A small self-supervised audio encoder (BEST-RQ), trained from scratch.
Model: activation swiglu, layers 8.
Training: muon at rate 0.0037, 8100 steps.
Data: trained on read English sentences (LibriTTS-R), 15625 training examples, 132.7 epochs.
Rows from block 2 of a small self-supervised audio encoder (BEST-RQ), named by matrix and row number. Rows with one number belong to one neuron. Each number is 500 + 25 x the weight over its row's rms, rounded and kept within 0 to 999. All counts start at 0. Numbers have three digits each. After the name is the row's rms in percent of the matrix's.
After each neuron's rows are labels from the 100 clips, of 14848, where the neuron reaches its largest size: "responds to" is what is common among them. Only what is clearly more common there than usual is listed. The data: read English sentences (LibriTTS-R).
# gate: MLP gate (model.blocks.2.mlp.gate.weight, 416x160), inputs 0-79
# fc1: MLP up (model.blocks.2.mlp.fc1.weight, 416x160), inputs 0-79
# fc2: MLP down (model.blocks.2.mlp.fc2.weight, 160x416, transposed), outputs 0-79

gate.381 089:503502474491498482507412566481519500468490526510492492559533444497497496503526512495509463492537472540450531519479452480524530487470505510500527524469482534483502446512489523490505476473512444482489507488500461475538502492512519496524515539
fc1.381 092:487489500449475498500496500476477531509504470510469526519487512490468497495532500490510564487485498484483479483533474484498492512448493489486466508495484519494531502498495487494513488540475503481548473508494506452525485511461478508467510482
fc2.381 091:511447530526509512493524458508499500472491496481486506481457508536518480507514511491520501464512523493511508556509464538498466485472519515541510460515504535524496467533497504553514516486507525497477510540520512517477428492519493503513477480
responds to: voice: female

gate.411 094:506522518512506454499486510502475489556480482472490519517518444547482467525488514503475490510476464469520520492504490462508482521472535507527465546523502515500457474524503453519518544520462490471518551494468511460500501489477520487505533501
fc1.411 096:492511478498526505473474439463499468533440487516501537498512495515504527530525524492465521519447469513516523486497493483480499517536519513475447501492510471521505501554492514505483481465465488471518480489470509502533511521529499499551513506
fc2.411 101:505504471489507518532529498472490533490512540477459498500498456470499527518493497523511476499550501527467502560493486504470478508483523545526472514487523504493537495459543496465496473491498486524458512548504466440474492513475541513556542553
responds to: voice: male

gate.33 104:487515453547506535548511520512457530493462515513533543464485518540497493462513533471514515466466472509508492499528544518459458495492494524451448515468503481518529521498471490539545486520525516466531514500528494517471497497500525524515528511
fc1.33 105:522491539500514520477512507476503473481489495527510463497525510487508489497512526499530475447546526530460501525510497517479516475541485486457519501541523496480456534513500479492498490485477559489512484487495527513491511485532480467528529493
fc2.33 105:524518527495499529506506509515515503493474512487488475462449518488498475538498496530497518515467463527509563489494507498501490487534467482498482471531498458505522507492498452498488441507537514527487451479520498525526459519499482493498501512
responds to: voice: female

gate.239 101:523501451502456463478509489525505514531509490502496501549499459494489518505521444487489498457546478504478511477503472499500517525545507539466479529505507497493468496493524479525482521510525467504448507542515513516483510506456473516533504516
fc1.239 103:481514518504491501546491474480479516525531528546495454496475497493501514475541562491538516496531496545515489526504501518508525502443493497485536456489504512474501521495461468510513493505506530519544512482497466509490482503525469462513492492
fc2.239 103:509470507509471459465479492500463533514538489495506495507544473522480527518516500516497528490554509517490467526533509508523456524509453464510470462486502478511503462513479496494497509484452471529517537478504489504504446523535495499461514549
responds to: voice: female

gate.11 094:487544519467486548508457457457479503458547482488524492489520508507519514482517510479508537495497558486463498473503462512506505504489518515480503443504541496455504483490489474542513508487514530488515520521524503512508521499511524513523489469
fc1.11 109:489447494492480523502511490478500461533543498456498531522518522528511506539506442508494537506484488480487497480547513477440510509509501521493506466463494538493522486519580486492455497504510488481467500492489528517513518516508518507492518542
fc2.11 105:490465532509458518523489508451523504487511490471542488519518497510476512486509516540498527485486486496489496490461494496489508515500517494450488487491491499486505529515469543496503487498484490501471504504520459518508535464443544527459516508
responds to: voice: male

gate.116 101:481494539484545452444469532463507450546515487497479508484471502515557480499499487509490527496485543535479503485499459487471507477505512500489498465436519516528486568489462487482507497535479551518508480484529522509547495445519470505488496511
fc1.116 111:524502504440499509483477445475513529511480434504489499460506507498473534491522488472518521486546484474502494467530505471512500474490528476473521488469523483514531511501500530489451469516517506498555539485535536502542523459454497497523492468
fc2.116 105:472445492490482478511509521493475483506529505510468503556534490514520514521460526446460476466510436479488478491516484522509525480530503464489506520496482496520501500506519469520511493486525499467537514490504475516504500472478484472475517521
responds to: voice: male; the word "was"

gate.17 092:496487542506470482465503500511491463498429563478481469494512496507514465494519506494514482506523537526482458481497506547453492510483519497493508474494498530530488519513473539511484471487562509523535512491533533496500481523480479498467460554
fc1.17 098:505478498516503522501475500508470486488501544487506502507518514500474490513482515474519500512497475499496498485569497514503459498540503456519479531522481552531491508479551499516513518473519525502450466525500485475451492527530512485462475495
fc2.17 097:463492494522476468519498489479481534511545463507531529503506497530499513509500477469524552480471487481456485495474466512499476517522461440485502471480534510477511471481500498495467479521502503467507502550450477496508477451463485491543490478
responds to: voice: female

gate.327 103:482484463463498447508499492534524525516503482490470519519541509472496510472527515463497533477549478529485494521522525522504511489492488495485483479481488520496463524503459513482529500485512494469514523491518466568500471494504489508514512528
fc1.327 104:479475494491524493499517494507480444561538548545491515496497477501496509489460492516454471507486519484455535486500507480468545465541518499504524561484483482491539510471497494560490493494447511497559492536498530491492503491468529478462506501
fc2.327 106:519503493493501499513501485523479476504507508533482453506514515493517514474492524508514501538499495527508484487529534559489522476508496482449493533501560495524474496524491547489465473516526551472509495485551509491458541514496506467533511538
responds to: voice: female

gate.104 104:494508494501490497512516490498463498498521444520466489501496534502458512486517486489473510495473453481541503517519509464546516486478475463514542542455513474464505488500523494537522514533486429500486494484489519512493510473507465512526498486
fc1.104 108:500428497519470487445538482471536513492530501531531511473480501517494511468460529471486471471484435527486472507471489520498539492502491489487461522491481447503525501533529471471516474483477520450459530479544523503495494516504509511541484488
fc2.104 108:486513460513431481501475508564531502542484531501552471503516506524499504470507518486506517451514489504473526524472520514454473469501524497524490456514474512477509505518515547478478511524487523477493473548519531520513508508504500490448506469
responds to: voice: male

gate.29 109:536494494512506530457469510477465497531515444483529511505468480528510479513486499472529500488477503497459502497532499523499483535485503472505495515499458519507512483469495508518515493502481488512471517514545454544519470470503479491521515536
fc1.29 102:506524522494489497484515479485511487503534493490494510528492515494467537484466498517502522512523500497502508450540513499505503506512513499538486467463449512495491471445497525506522491503489471473538502470538521535502487489527531539462533491
fc2.29 106:503470485497551481522512513527454534466469481546502540441518483515542518510444537513506501497526436519481461534504491512530504492515526477536506536543522488511503509527459512504461509510497502450498501513456506497482535528517493532514526495
responds to: voice: male

gate.250 116:520466495477497486511496484505528487510435543453524458513516527488487513497472497467469490497556499479495515518521491460524518476535511535515481522520464516495504501509479479453476487513475481458542483488443469533542485490497500554469476474
fc1.250 105:506493460483514502486474503513548489482461516482479481487490507524507494519473508449470475502547500488516499511472498476478485493544466515485491483533501536489485509522510468477517467514530519506517484500509517546510533536542513540487436513
fc2.250 113:506489482513484545529503485447485455489554526462492535479471507483539482502480472487530557466493478475471571522529518488492528506522517496476460514535542487511426533494478483511495496489498473441487518501513514481494508441460505510522501502
responds to: voice: female

gate.20 095:523495494459482484474450440501513498480472512504495500503499513489525474540516502450505493544509557526500528447489495490471526511431507513471480519502489512476460538458509514509504492487524500498521524490530482470489481490475510489517461487
fc1.20 101:518536510532483508495450454536515514449499502483525482530533520511511475522495496482556509473508533505502479507518513497548528492462513494522501528457537481498487532482470484502527511491509437530469508494456487504484483507477483520506472499
fc2.20 098:496458489499531502503516546479500507495453479465484548500490543476497518533499534523462509511524459509517523470464489516532497510494515539488534553498457505489569478496485495520469486494493497452505480529511520453509517506488470472452505506
responds to: voice: female

gate.173 096:515520451474466492509502482504493459508460461484524434499492512483508519534543522523465521472537474489496507503524466559504502530486499476504538523467510503478463527505465494507518465496527513507477479526513488501497487498529475517516565481
fc1.173 100:494505536497492477480503531512488478494499483462524513508460519545546497474492479490517505500512501544525506496502485523501499518557517524485511515472511518529514534503481526494526503514500438564474501517535523449519486542466529501523484498
fc2.173 097:451514510484508521530489515467510498503515515490516499552537510474501526536519517509510470515503554513485551503525502547534478528467486513493537464460471520492479499497496464493481512489511522521492514503537492512481541495512505480481529492
responds to: voice: female

gate.48 097:530460440501514502487505505501498514522504477531486516486492498522524522522496460513518428492549526520495470525541484467482512478504505474511523547503498501530482464516483507507485504490475490476491534513500568524515478476538506540536479502
fc1.48 100:485564515511541490507517504542507477459486511505477462488544501481488482521525443478466508529509502476483521544508506526536530542493499516525563517538445503478479451529499488504516517495481505478505533468503501500506474497496493489466495518
fc2.48 096:504465477499519537489545488524513515533482478472484509495497485519515451491488456489468491508503467525525497515514539495553456472504529523463481519503506507465509506506503432511534491482512495515506460534547530473485486514493540497511501518
responds to: voice: female

gate.238 110:490503538502485498513437491482458494509479501508505520531514505469502457525474538501490472496510493511479496509510507479545526523528447434523467476532484492494530521522491506459502439500471466492468506537482471501496507527465516489493529511
fc1.238 112:495510524450505507471498495533468492467486533486498506464501488490452498482483511522518482482497497504497541493475512478440491456474501510502496478517539484490449534506503482451512470484536490510544499519467505503508492489517440499512537513
fc2.238 115:513511510458482508534447483477517527480503498500534493549473506510488499498515521466508503492480483472485503518501507505560511545539485469491518513496532483492528565474471503499497479462492486508482525476485496471480481488462507481503492493
responds to: voice: female

gate.74 105:521505477522551508482513536482495480474507490445526522501479487463533500478514525473490492508461495514518498496492471515484475502516498479556470523483475498482488592503470477493487539477519494485474506542483450492505460464480508492476520496
fc1.74 095:504486461477506503527533550486533529506486498496516505514473492493522543497469501480498531503515496528460535484513537479503475517477528515500502509449531485510510514521513481523533538469439503501522465504491528490543470516517470507515516526
fc2.74 101:534499499565513471508525469515509499481530490528422513494466506472488510462496456492494476485535520545524492470525499462476503511531491579463489495537530536478506532443476521511460452470482546506533509442517511515468511511479506504522498503
responds to: voice: male

gate.351 099:527487443478482526496498528553569484471513527513507447497539531474538490506470491459553512502525489505479529507496469480518516473542517500483521527489485494519474492518506497493517483489515491482508529461502518530492497507459525523490500513
fc1.351 108:472506501469485480517502509501479512464494499472477455499475512477499487526541463518516504537507508481494478477499518498498512513432446494519506497512505505558489514501492461498513485512507522507493495482479488506486508458524497491540498507
fc2.351 100:463496507467501461464522484514514533508461522481515443454539492488548486534538540531478505491514470531520495490528493516498491503471531489458501474492526469493526502493460517480550513505532469505494496506484501493516530506480503513431480454
responds to: voice: female

gate.149 099:471515498505471480506469519467507480511508458527480499495521483501483458467515472522493522535475503546462511510497460527533499500537545500476487550514498467489484484466532485573448451498508501487561487508472490471516488481524505574548530476
fc1.149 098:479474523478519517464508542526481499542529518522505527540441518497509495468480479496481493501522487548480467503472499478491497503534516521542525508470541530507489486563491545476462533532494483489488539520464506539543512502465547513458494460
fc2.149 095:530549485468503509492435492495474508507520517477481467501502526476510487462487504493534502469491485470449537455473499513494485467499494522455455521495485512504472566457516508455542545497488494515509509521486481472477531482508500467510541520
responds to: voice: female

gate.216 093:522495473502502506531451469480496484504497507516492538522485569505499468442479472492510496529505521517509493515481491493584465522521479505481524518464486461531474524523495507488527504511487492506490501477508502511543541486456509519559517521
fc1.216 096:522499482516477489535500449506516494486478511497515513463493524470498489524493464536479490496489506502482511506516495475537507489472481501503534519480502516496527521474522461504474460498529458522487489487503506503507536481490555463482456510
fc2.216 097:487491513485515527496526501573544484494511458492494506496476465499521485481507522515490507542511487526477533485523483553535485469509497492496475547475489534535501517479497456459473546504512490479509531509478527526462482484473473471521540525
responds to: voice: male

gate.244 105:495507479505511499487497494505492492488492521484504475495482477499467519510447497455526500513522525529467462498543541512516488501453471506521502432487496478511503471490499489435481508510521448544506482545526492523456507500453485512568504528
fc1.244 107:484518471491537536468536512485498491536505531507527551486466484515521496517473486514489484493460499531518489500535479474469502523511477491487492472494519464479491480532502516509488527485472528508503468511521551488495497547482483458504516506
fc2.244 109:500446530496508512471546512539514468483502498548497491492451492494498506516513510475532513539470495529510493486499497512471515506481449483488511483499560505514536493466481502410475470497497454509517453493491472520480506514478517508486475505
responds to: voice: female

gate.336 092:515509480515446545496483525492509484500522530467450473482522502499478515493523475519534504543488446501484491496539481515516534500529510484506509448487494481525492504544483524510505554494476521551477516523544543470494486476509522534491499493
fc1.336 092:479471509534500509516497529489510481477521492516519512447509527503503563485523505525500470495530454518506496515506454523486476513505533489492513459503485439469544506538510483491507452492479509472494514483483553468539491489480499525503530522
fc2.336 105:529488498502497467536497492486526528507469503482538488504501498461444473515468538514466486531522512519489527532481538474538485520483497495531535534499443506493475496478516542503515532502470534497499496507492488473521513478440513455500482479
responds to: voice: female

gate.133 086:444521568468527540517493506526509514474484498453530492503519514467504519518499467510484537509501476557483491475484509482499510513485468490461494517523529530516502502490467532537481510520495483517499514502545496476473535514491506513536548485
fc1.133 084:509496479511568472496494527514475509508523498459488494530469511546533522474479507459503460488470502455551493553489508459484494514525532506533542508483496472493490490532477500512516497503519497506540513525503480543479476464493418472505522465
fc2.133 087:506458530538491528502469491456487455516516525492469480498504487494546501515519523471528533493526523456493506473538460467465483515499504478547483460504506450493539485519489473491519532530493477527504517495513481482513477473456465478470537444
responds to: voice: female