Weights of a small self-supervised audio encoder (BEST-RQ).
Model: log mel input, layers 8, width 160.
Training: 8100 steps, batches of 256.
Rows from block 3, named by matrix and row number. Rows with one number belong to one neuron. Each number is 500 + 40 x the weight over its row's rms, rounded and kept within 0 to 999. All counts start at 0. Numbers have three digits each. After the name is the row's rms in percent of the matrix's.
# gate: MLP gate (model.blocks.3.mlp.gate.weight, 416x160), inputs 0-159
# fc1: MLP up (model.blocks.3.mlp.fc1.weight, 416x160), inputs 0-159
# fc2: MLP down (model.blocks.3.mlp.fc2.weight, 160x416, transposed), outputs 0-159
gate.37 102:490532467462548537471543528502565471424506530525452501435489447541523539528521461549530524482507545465466431537542437429475436545499550487476508570534530471526425576473412472466518400508461608472488481463475468469463467503559554528448508546543472529499514535415457482497531482537443487542558512563526498471467495559518517520511452532476557532507450529505391502501506432461591531531491470507497503540515480495500490497474538556548495507446480494526499480507568475533514516551537568
fc1.37 104:560502567480520542506499456467607458492498535528534503459422439578466497560515500526473548502454456512477509493512473516493448550578490457469433503517496479434469445569449591532421503490520429557512520484504458537495566544554472459485525554424512487475531499569437498545479487492510456531478513551485484512486442501447521449469489477514522513561550511508502504486493503498453509540620435480447512496495470511517516581537537497567462441400544425516549506500531511470495537498498484
fc2.37 102:493517498539494546488498555462443506544539447437418476585479496499533451504451553473566453436462564500440581456432495461547498482464520453585553515516436520447474498449498491452478472489486508477477504464560478444491432510524473443519469492563539501446477463474482466481498519542511533463490477446464516461527531598498480485512511488439516385462476516448501504551508586550570528451449483460494473484505558504474499508477428511553536451522520513511462524527504453589543493426490514
gate.38 084:515498508470515473524416521449505498526463454457506517513505492474491488496421496493536469484546489485443394506516530512508503472535531554526467501466487547493516421549487571513457474556536479543528454546502543467487507483539560504468506539493496564424472519507513415483453473450465440415485537519507482487448423513480545531514483460482481642431555480459600455530515493540545550514463461448542566489473467502575461544526503538526476473500555485448548559531557515538475574487554515
fc1.38 087:550525541503464467498494514428521522535565522467517466592470505500455436478509542572561415495425483427465523527546483516512487489469493501402511547458552530445496451509547532523527478538483464498477556576482584533502480521552467502467504518508529511463465502522511432462476515471440505539486532577474457521444470467477436534512528471432463478503524501411548450597572493402514482547471469506473557495442453515545478528513494459446504498496573476447534575514525516529490519462484530
fc2.38 090:421559499515476576533470455518491496476504576470507536511482488480509447495535524465484495446503455453497492502459479548424562453435491505474485564529480515554404436495487482485512526517445429448494433510443541508388425411531501485536487504492529514469502485523466484584477475437461452572388535466469501487435542497451444457488540533511465430529454479539520505522507523540507481481528520485502529591485550479515518554455486468500464542478470528524413490430531488495486561525466498
gate.39 102:566526501438575538572553490561466545509503480545379443441491569468466545469513473489461509601431466481489499528524537479473563475507508485490511509452459524503460490484494516527553554529545555523437434526524470508532559443549492522450481451507508571453488499496541447479578529499408551452490481529494387493489532461495563536499447453479562551430523523496474464528494466489552503480481452535491512453497446532499548495439523439480487495480447449441478491479497457534536478495506474
fc1.39 102:465505461484499527449507508535519487577431426557415462425517528484507462553529483502500573518415453460497559521487515543509490534550492497467499506525523540537511503498450513474431565523496511462581433554536527510507520463514420519541448481478551539507546573437607481442541500505455573511499510440514490512517489444491561477494511525503516539473467470490466430459574449437429474477531450542528567427484494518490547469445502485545497501526533430484518534433476523497474536566470534
fc2.39 097:485517511565485583475445540479533566447456504594507530541502522496451470502457482598487456489441457437532436495442507448552577501457431540464503494537448577508521560466438533570516480455551541499523475546529466488536446488508425485505473491546521459518459461504516495486574442475507495514548489516535504524512539575499472515513499508491499495460499460510493471422546518541506513511479521432481492505463459526547493477424467470460593514545515505521379478509482478555502495531460604
gate.40 101:504503464521522442457501469523448500525516488473488525476431479527502462480474523558528523441521533531481486510524491460425486493472405443599534520469482506466533518429587443512526379481506567493496508530510422485512525507524552566504404519507510432492534522533511471519489504455518491575476521466524488539432528514481489520482493389513396479530559537513526469447524506479492503548500487416519487546548483540437472432463460516482468555529517516567456605489530483460496516557524508
fc1.40 098:568539530535504499495431501503540487531493529479514564507607471547550445466434470526515515444505489456513421543505494532490517452479537495430504477478456478517543506446504507546499514476481413557513490438467489557590554446531488554550523494453518488455537546505553587463503445514557433496484478504462452470504456474507471559444509561488537609485480482528601489505514479541496542498545522541436500472494541508497485534524474494509468532512536503412518445564451478445403452501465502
fc2.40 103:422499409500535430533516467524517506482478595502449454525512458521567495517578478445475511533488574438504450540538469539473399435568514481462534460553491539535543494467570507518479514507523528484497562489451539508492554562566497518417526529461529509475516443501478436503502470559512554577543539493502500515485550495489478507507509454493461501539462462546433442503478498505539536518456510469578525497527506498490459422515547485475475468444553518606459423472532503580519515544499508
gate.41 101:523486522505483463509603471469519479507482506551467532556492496491502473504436476555447502567533544479464511474450472554494423496415500514474539558498497503528486485495494467499456489521472376553523497458469463517490351518426492462533509492534507501532451488452500492468488539505473538532552516495446537488501517539542470447488444597450547502508548589483509554549485615421497544460459483485507486481491463430509496488515464482483469472530534395417498513505502501502440449520524491
fc1.41 103:488526506490457508484499458460472450482469483556441452530524493421501522399500491570461497426513505539494474525507509454492530524455501553558548422536527534535414502516551568420500493512460470441551458489516514486419449481555468476510502483465520517537481494429447514445460548479524432534527464536467452542515495504442538478503483591540519465536548516522468504533524454469445563476388530486508468470533440449541500521447506534524438519589456553501523445563492478461487445530517536
fc2.41 098:487526508428519514520511502526533494405450494498483505586515482486495563547478521440479467491505427448532513508441470524451572502586436360502413495507425532493474473472544495459452539519520486534547521519519488468523467553514460503524477460522492471574507539491556495481534478499536525463502454518532486507508559457484435487433499519474499491543437419533484463432458520488500549518485421527504457439443495531429489539509515512455445546493519505560437549459516426477491401527485470
gate.42 102:467458555524460496555484588489487430451462521587484501513499531520493525498496477539537520481584479469462504502495484559598517555491476469439517479495481540445430515426495521515488500519488509565529471394536575554610563555510570488523518549444470504513461398495453496491532481522548525446500493490451472531461447480512541560406405552580508490484509489496518520531505480565490520538474543520437488477539519490525514505474492537477509506539433443506496483482467477468445519498464449
fc1.42 107:509537503584468486546513398533496548569507474521511500554469501465482470501588473555508501484475493440454507525451458442488387443504511534551489478524503483476446479500487507509525513506532519415581524465515497541454498544514417411471482494508538539576457568513510496486467521440455471483548535457608537483499493504440516538593468512514477498473551507542539463444528496479487417463487515458522523486450473487486535548458487493483445456478450531520475553539530561450514557522497409
fc2.42 097:499515542574539473531466542568444584468498557443508515537534496488516507490510502517525560534571571501520455456445557576527521518514512523556529492437495458489560522567437468589446439496524502541443465485580518492610498499469487448484435488528573500446499482540452549580421462448470470485451473524442527510504530437510514517482523495560534512486425490546536504495494506507504521505404514492539475553519552458469457432507500412475495505516531515480464505486473482483524557513466532
gate.43 104:503478537467489497496526486523432449557529544492573426466534554493560488495541574461538523522514540447532434464525458484457545517507520506473547491554521510449548558489483514502478442502519473522542488413493571489517470516458472441548439524549504466580534500539456480546470494507508514498528464471446545386558503523552500539469588490552474491534475462475506505491469466452520504479541398405479535535495542472451509454462530521467566449511525495512549391437493476464462487549468460
fc1.43 105:446509445505397565496489543481557497530493549460560484465459501518547502582428475481487520471546535554490545489515475470413447508557530502454538375403546498488520477553575465461422483537423571495538479519546461555489492439533497447439505462460521529533514512474570525457464517538493514464481548475460510567498466486522538499552522575475420536483498556534544511477505545493483492475488457485517490551515506508549524540521451537398489485477516466502438502523520510492476515506478450
fc2.43 103:458545482497488513510504540436517405491508512415518529534578555547496536465557525431530522472548619502535479502551480430500551567496518554514489544441429582471499447526459487540507487544486545454442511449536481498521572514495520491449492501457543458458485482607488524524575490452525436515539563533516440513450432472458503531488493519532458607488513450474523470519523472506472522515518431492502543490535537434484497484567491477500514551503465468475465439483490511476491511570493554
gate.44 104:465456524452452488544473492465492463545446479525501500402606485429471507566484544509481541399531469470532518460548495577412552543529518580513489493483511568501466516495618533492503447459517539472520500488460522543514477502495465508514524485567499536499546515511490455537485469566495439485497508548471446426483545507519556489525541464529489503617515553513507475434424447472469529470503519466568540524511555552547431502532500457444490439498541473530485516467447491520519532538519511
fc1.44 103:540493522465504533446525477536492473605483540533516502568477492429436519515544512520555445600536483540497553524532502446506567450570480453519468478472539433491524498551559490561538512552461448508561540495514465458470541458551514481542412528465528475484512519457586517526512462516511531515483455572509510463515462518474445524529546441458453481495486563467458509489504474469493506556495553541540508564456429462462513469438509508535450494470539450429503589489453433483491542552450552
fc2.44 109:526540446457513503492478516530523529439474486468473512456478487503586552466477533485520561531500499492517558530544493513560563449466506559534480574496532538559479545575530446507556519492494484471535572515582464483521424552488472530523465490512529484523439506505482422498513536498543505540471525541501492567568425568531569511582430493532447554390567571526533535505507492548523519500526483520471479575482518488451488535486477509501522522481503548490454489554420480596515485491565434
gate.45 097:453475399521570544537538466453543464509480484466501493496483614459528488421415518523512502533528482485505596515481517501537467488509432570453540547484488497521481515513501539545486491528502479525497473430523477487434536563503526502553529530577509533427452569568527544471548509500531512518472547452527457532434538588476530468483483530477497468505515465484426447508492517434495484484457404582492492542515523481445514505527518502459549459547502553459514519508474475572454400455523479
fc1.45 106:538438483454475509538486542479488422465495508532516486495559560463520496497470537447438542483468563461485525489440504562455528449489503460492507525526451499523541429506435501408479486519546519413518502445570526575486496518516542493462519459517537531570580479540487526473508477498460536570561518520502513369513518535426487492548509531449490462444476515476519517506504510470454480574504448504587550458500518391406545503521464507474524486499547503459478568459443480523514552539525480
fc2.45 096:473490510419461427512512472472502552473510498493561576557442462522515512495463516572529565578524442539503441463558480463464544483557505515494520500501529447468443504532476482450521496476428512528504480539444505569523458465553495533522526531478499485494490469423529458546447519579538489536487516466491489565446486478516535488452514470528538458500507507504509435504598365586525544485487490505488500439467521554445508531517484476511514462477446499455549444557473515481526627447515537
gate.46 110:475504534435540506534416526501517496460520501558456449477456440515484495476579501514491532497484489499428508501572472498507551491521482431558427468577484509524518484438588536440420480484493501509470410473526488500502498525433478458490482592503516505475520486490489479475480511561488498458485532552438606513520520464502512449505529445530477421507480521503473474466550414429490540452537478525480511501456538562457476529482465511410488515429545521494458410459490416462557553486515454
fc1.46 107:499525510484496541446541508479538533452531511437447458449589555413492515523509489485474479514530489449521532503488492502524446457453576483566428464482525498583435566587452439497518523418501523486503461576422576478548462535544531527527516604493508498468503479465508495502470509475500507458515499581520530526454500565536495485444479493540483473493523520525435472562510513492506462490468514444529548569523532472468396536499492504507516455494543495502496588514427518599490471472462542
fc2.46 109:431420488530547434515453510525436521453501536476453469456500514520473413465548516620489511576481476480523508540536541455534510521555569504574520502508526486504554470521552497520557539547534440567465451467444506471461508461592470547553546503534509505447459491483494499513503511525475489523530458489466478404475524500604519454480522492510463487499458441496474505398492544464498455529453522493420467494479486484532540535582584509454490489483558488496495471517453427548494451486488519
gate.47 089:547453466479488496559514450476497513526480393488439499502424466506565544488489504567489459545432485411504428507446491534499572484591447511505534481561485481547439419483428547566491545529486459528458505523467522463486464514497472536484497475503451509563512499506429532510483530528561447492460522488553547453480509445498518474487516453529528488554495512499562526460488520418482487479385480495467499424523482490566538490501551516446452518488429524543527541461564509449561503523538446
fc1.47 083:484500485466515568466569524487542528505503537466530443431504583515442509498516429373456517492564545546455557523515537450486536552539550462611476491537487550456544480467482411472465551544481518447518465561471547453450491446489542496505504501517525492459470511511524454492505516513461476592507510545493536450515539527485518527520458530477445412534538511463482498553513496513515462500517543380511462499510512568462522484485519434545538510531502460469434507464520516566472426545509479
fc2.47 096:529509477454563481492513576524518499477479559458475570492462527507555446500468448585467517542527522493507576548526556484515465498552440539432525455534468428495457532428515526564429458472473544532563581530508496532566472527538511598466537505425466516475548497439555482438452524485457585462514544506542470510480463497466511559479498475510479497534508510505534481492516597455480438535531453471467483483525490517478527499591543500451547537514473502499551473497544427485451509520438441
gate.48 094:509523515489547491489527529495423473483482545536499518480473542483457463539451519511540579542498466513462538472437533464448521466468593489508528575495485614553440435522594519491492468552471488504444491513529487490537484449429450493462450521506515490528500555589547491460439446537480558447568535548507475402527509520446503502500523522497494510446469458515504543576486505423537558481545489515468500480468537545493471449540498444436530569523527558503434509521436494512417469471474494
fc1.48 091:501484503499449549490485508499592489438458479428568508468539439540457498519510524486558435498527552491493558534488563554480503511542473443474590449512564437491529495550420460497568508488487489453490460524521526484530496440471508433430497556513538581529428502526514558501510501429466443472569508464468495505561468512492461405512568487420463503431553474548478512488500469427538467534541439478507468486433471455470482415554469487479514547488498430488503477513516502509476545506505535
fc2.48 091:555500464491520497573526464476472410540433482442532526527572512447429511387489430560575463535476517565554471434506525484518469513450553490506587507515539569464460521446527487535492526563491531502498523504540580419489458499475433509535517458584489510517494476535566496491499488518473509444497495481506453566507454475440463489510525524552511493506509485570540479470437529543559473497482524460434515523450530477526464482495524481526551440579545441482511459555497508505529554483498429
gate.49 101:411493478498528534473546407487543580412468497507543464497570479534463513475428583483556466506500535552496506435492528507513507477532490542504495474471490502518532478568399532477555507494458480576504494527474513543579444521489422522452485525478461500510479523450522572523446541502535571507480494520451450470485475495444463545495456480474496582512544491538496523474479379439595478435496531496574535509452523485477504516485434491434481475565521506564508514514471499488500489480492569
fc1.49 107:465448570445475487529541495418487501511403540520475495549460434460486450572450535522500495416477528564511575518473476505481564478512467479536544524522584541518553475517439452466537495558480516547509496475474509537558436521470525459471471517439422493469468519462534499528565504488552451527484490548486499532505444507480623517480502518520490557588471530577457492520485453532535476600499426491487467503470537517482449431494539533488521492533549515524496557446522482485506521550474436
fc2.49 100:465482482450538578431482573571500509453510461448537461473553584486496521485488453490491462502513478566460457601470494501560444434456538529477497508476506525457473464517462481540502515425479511562446458501557537529542462510491506524499521546482512457452527546605510470480471460521450507537547465541563505466464424529526487616505492429476525505500504417546432510462508455542539506493518456511559510480503528509394488496484513521461493457497476441446470449508442471489544517481493576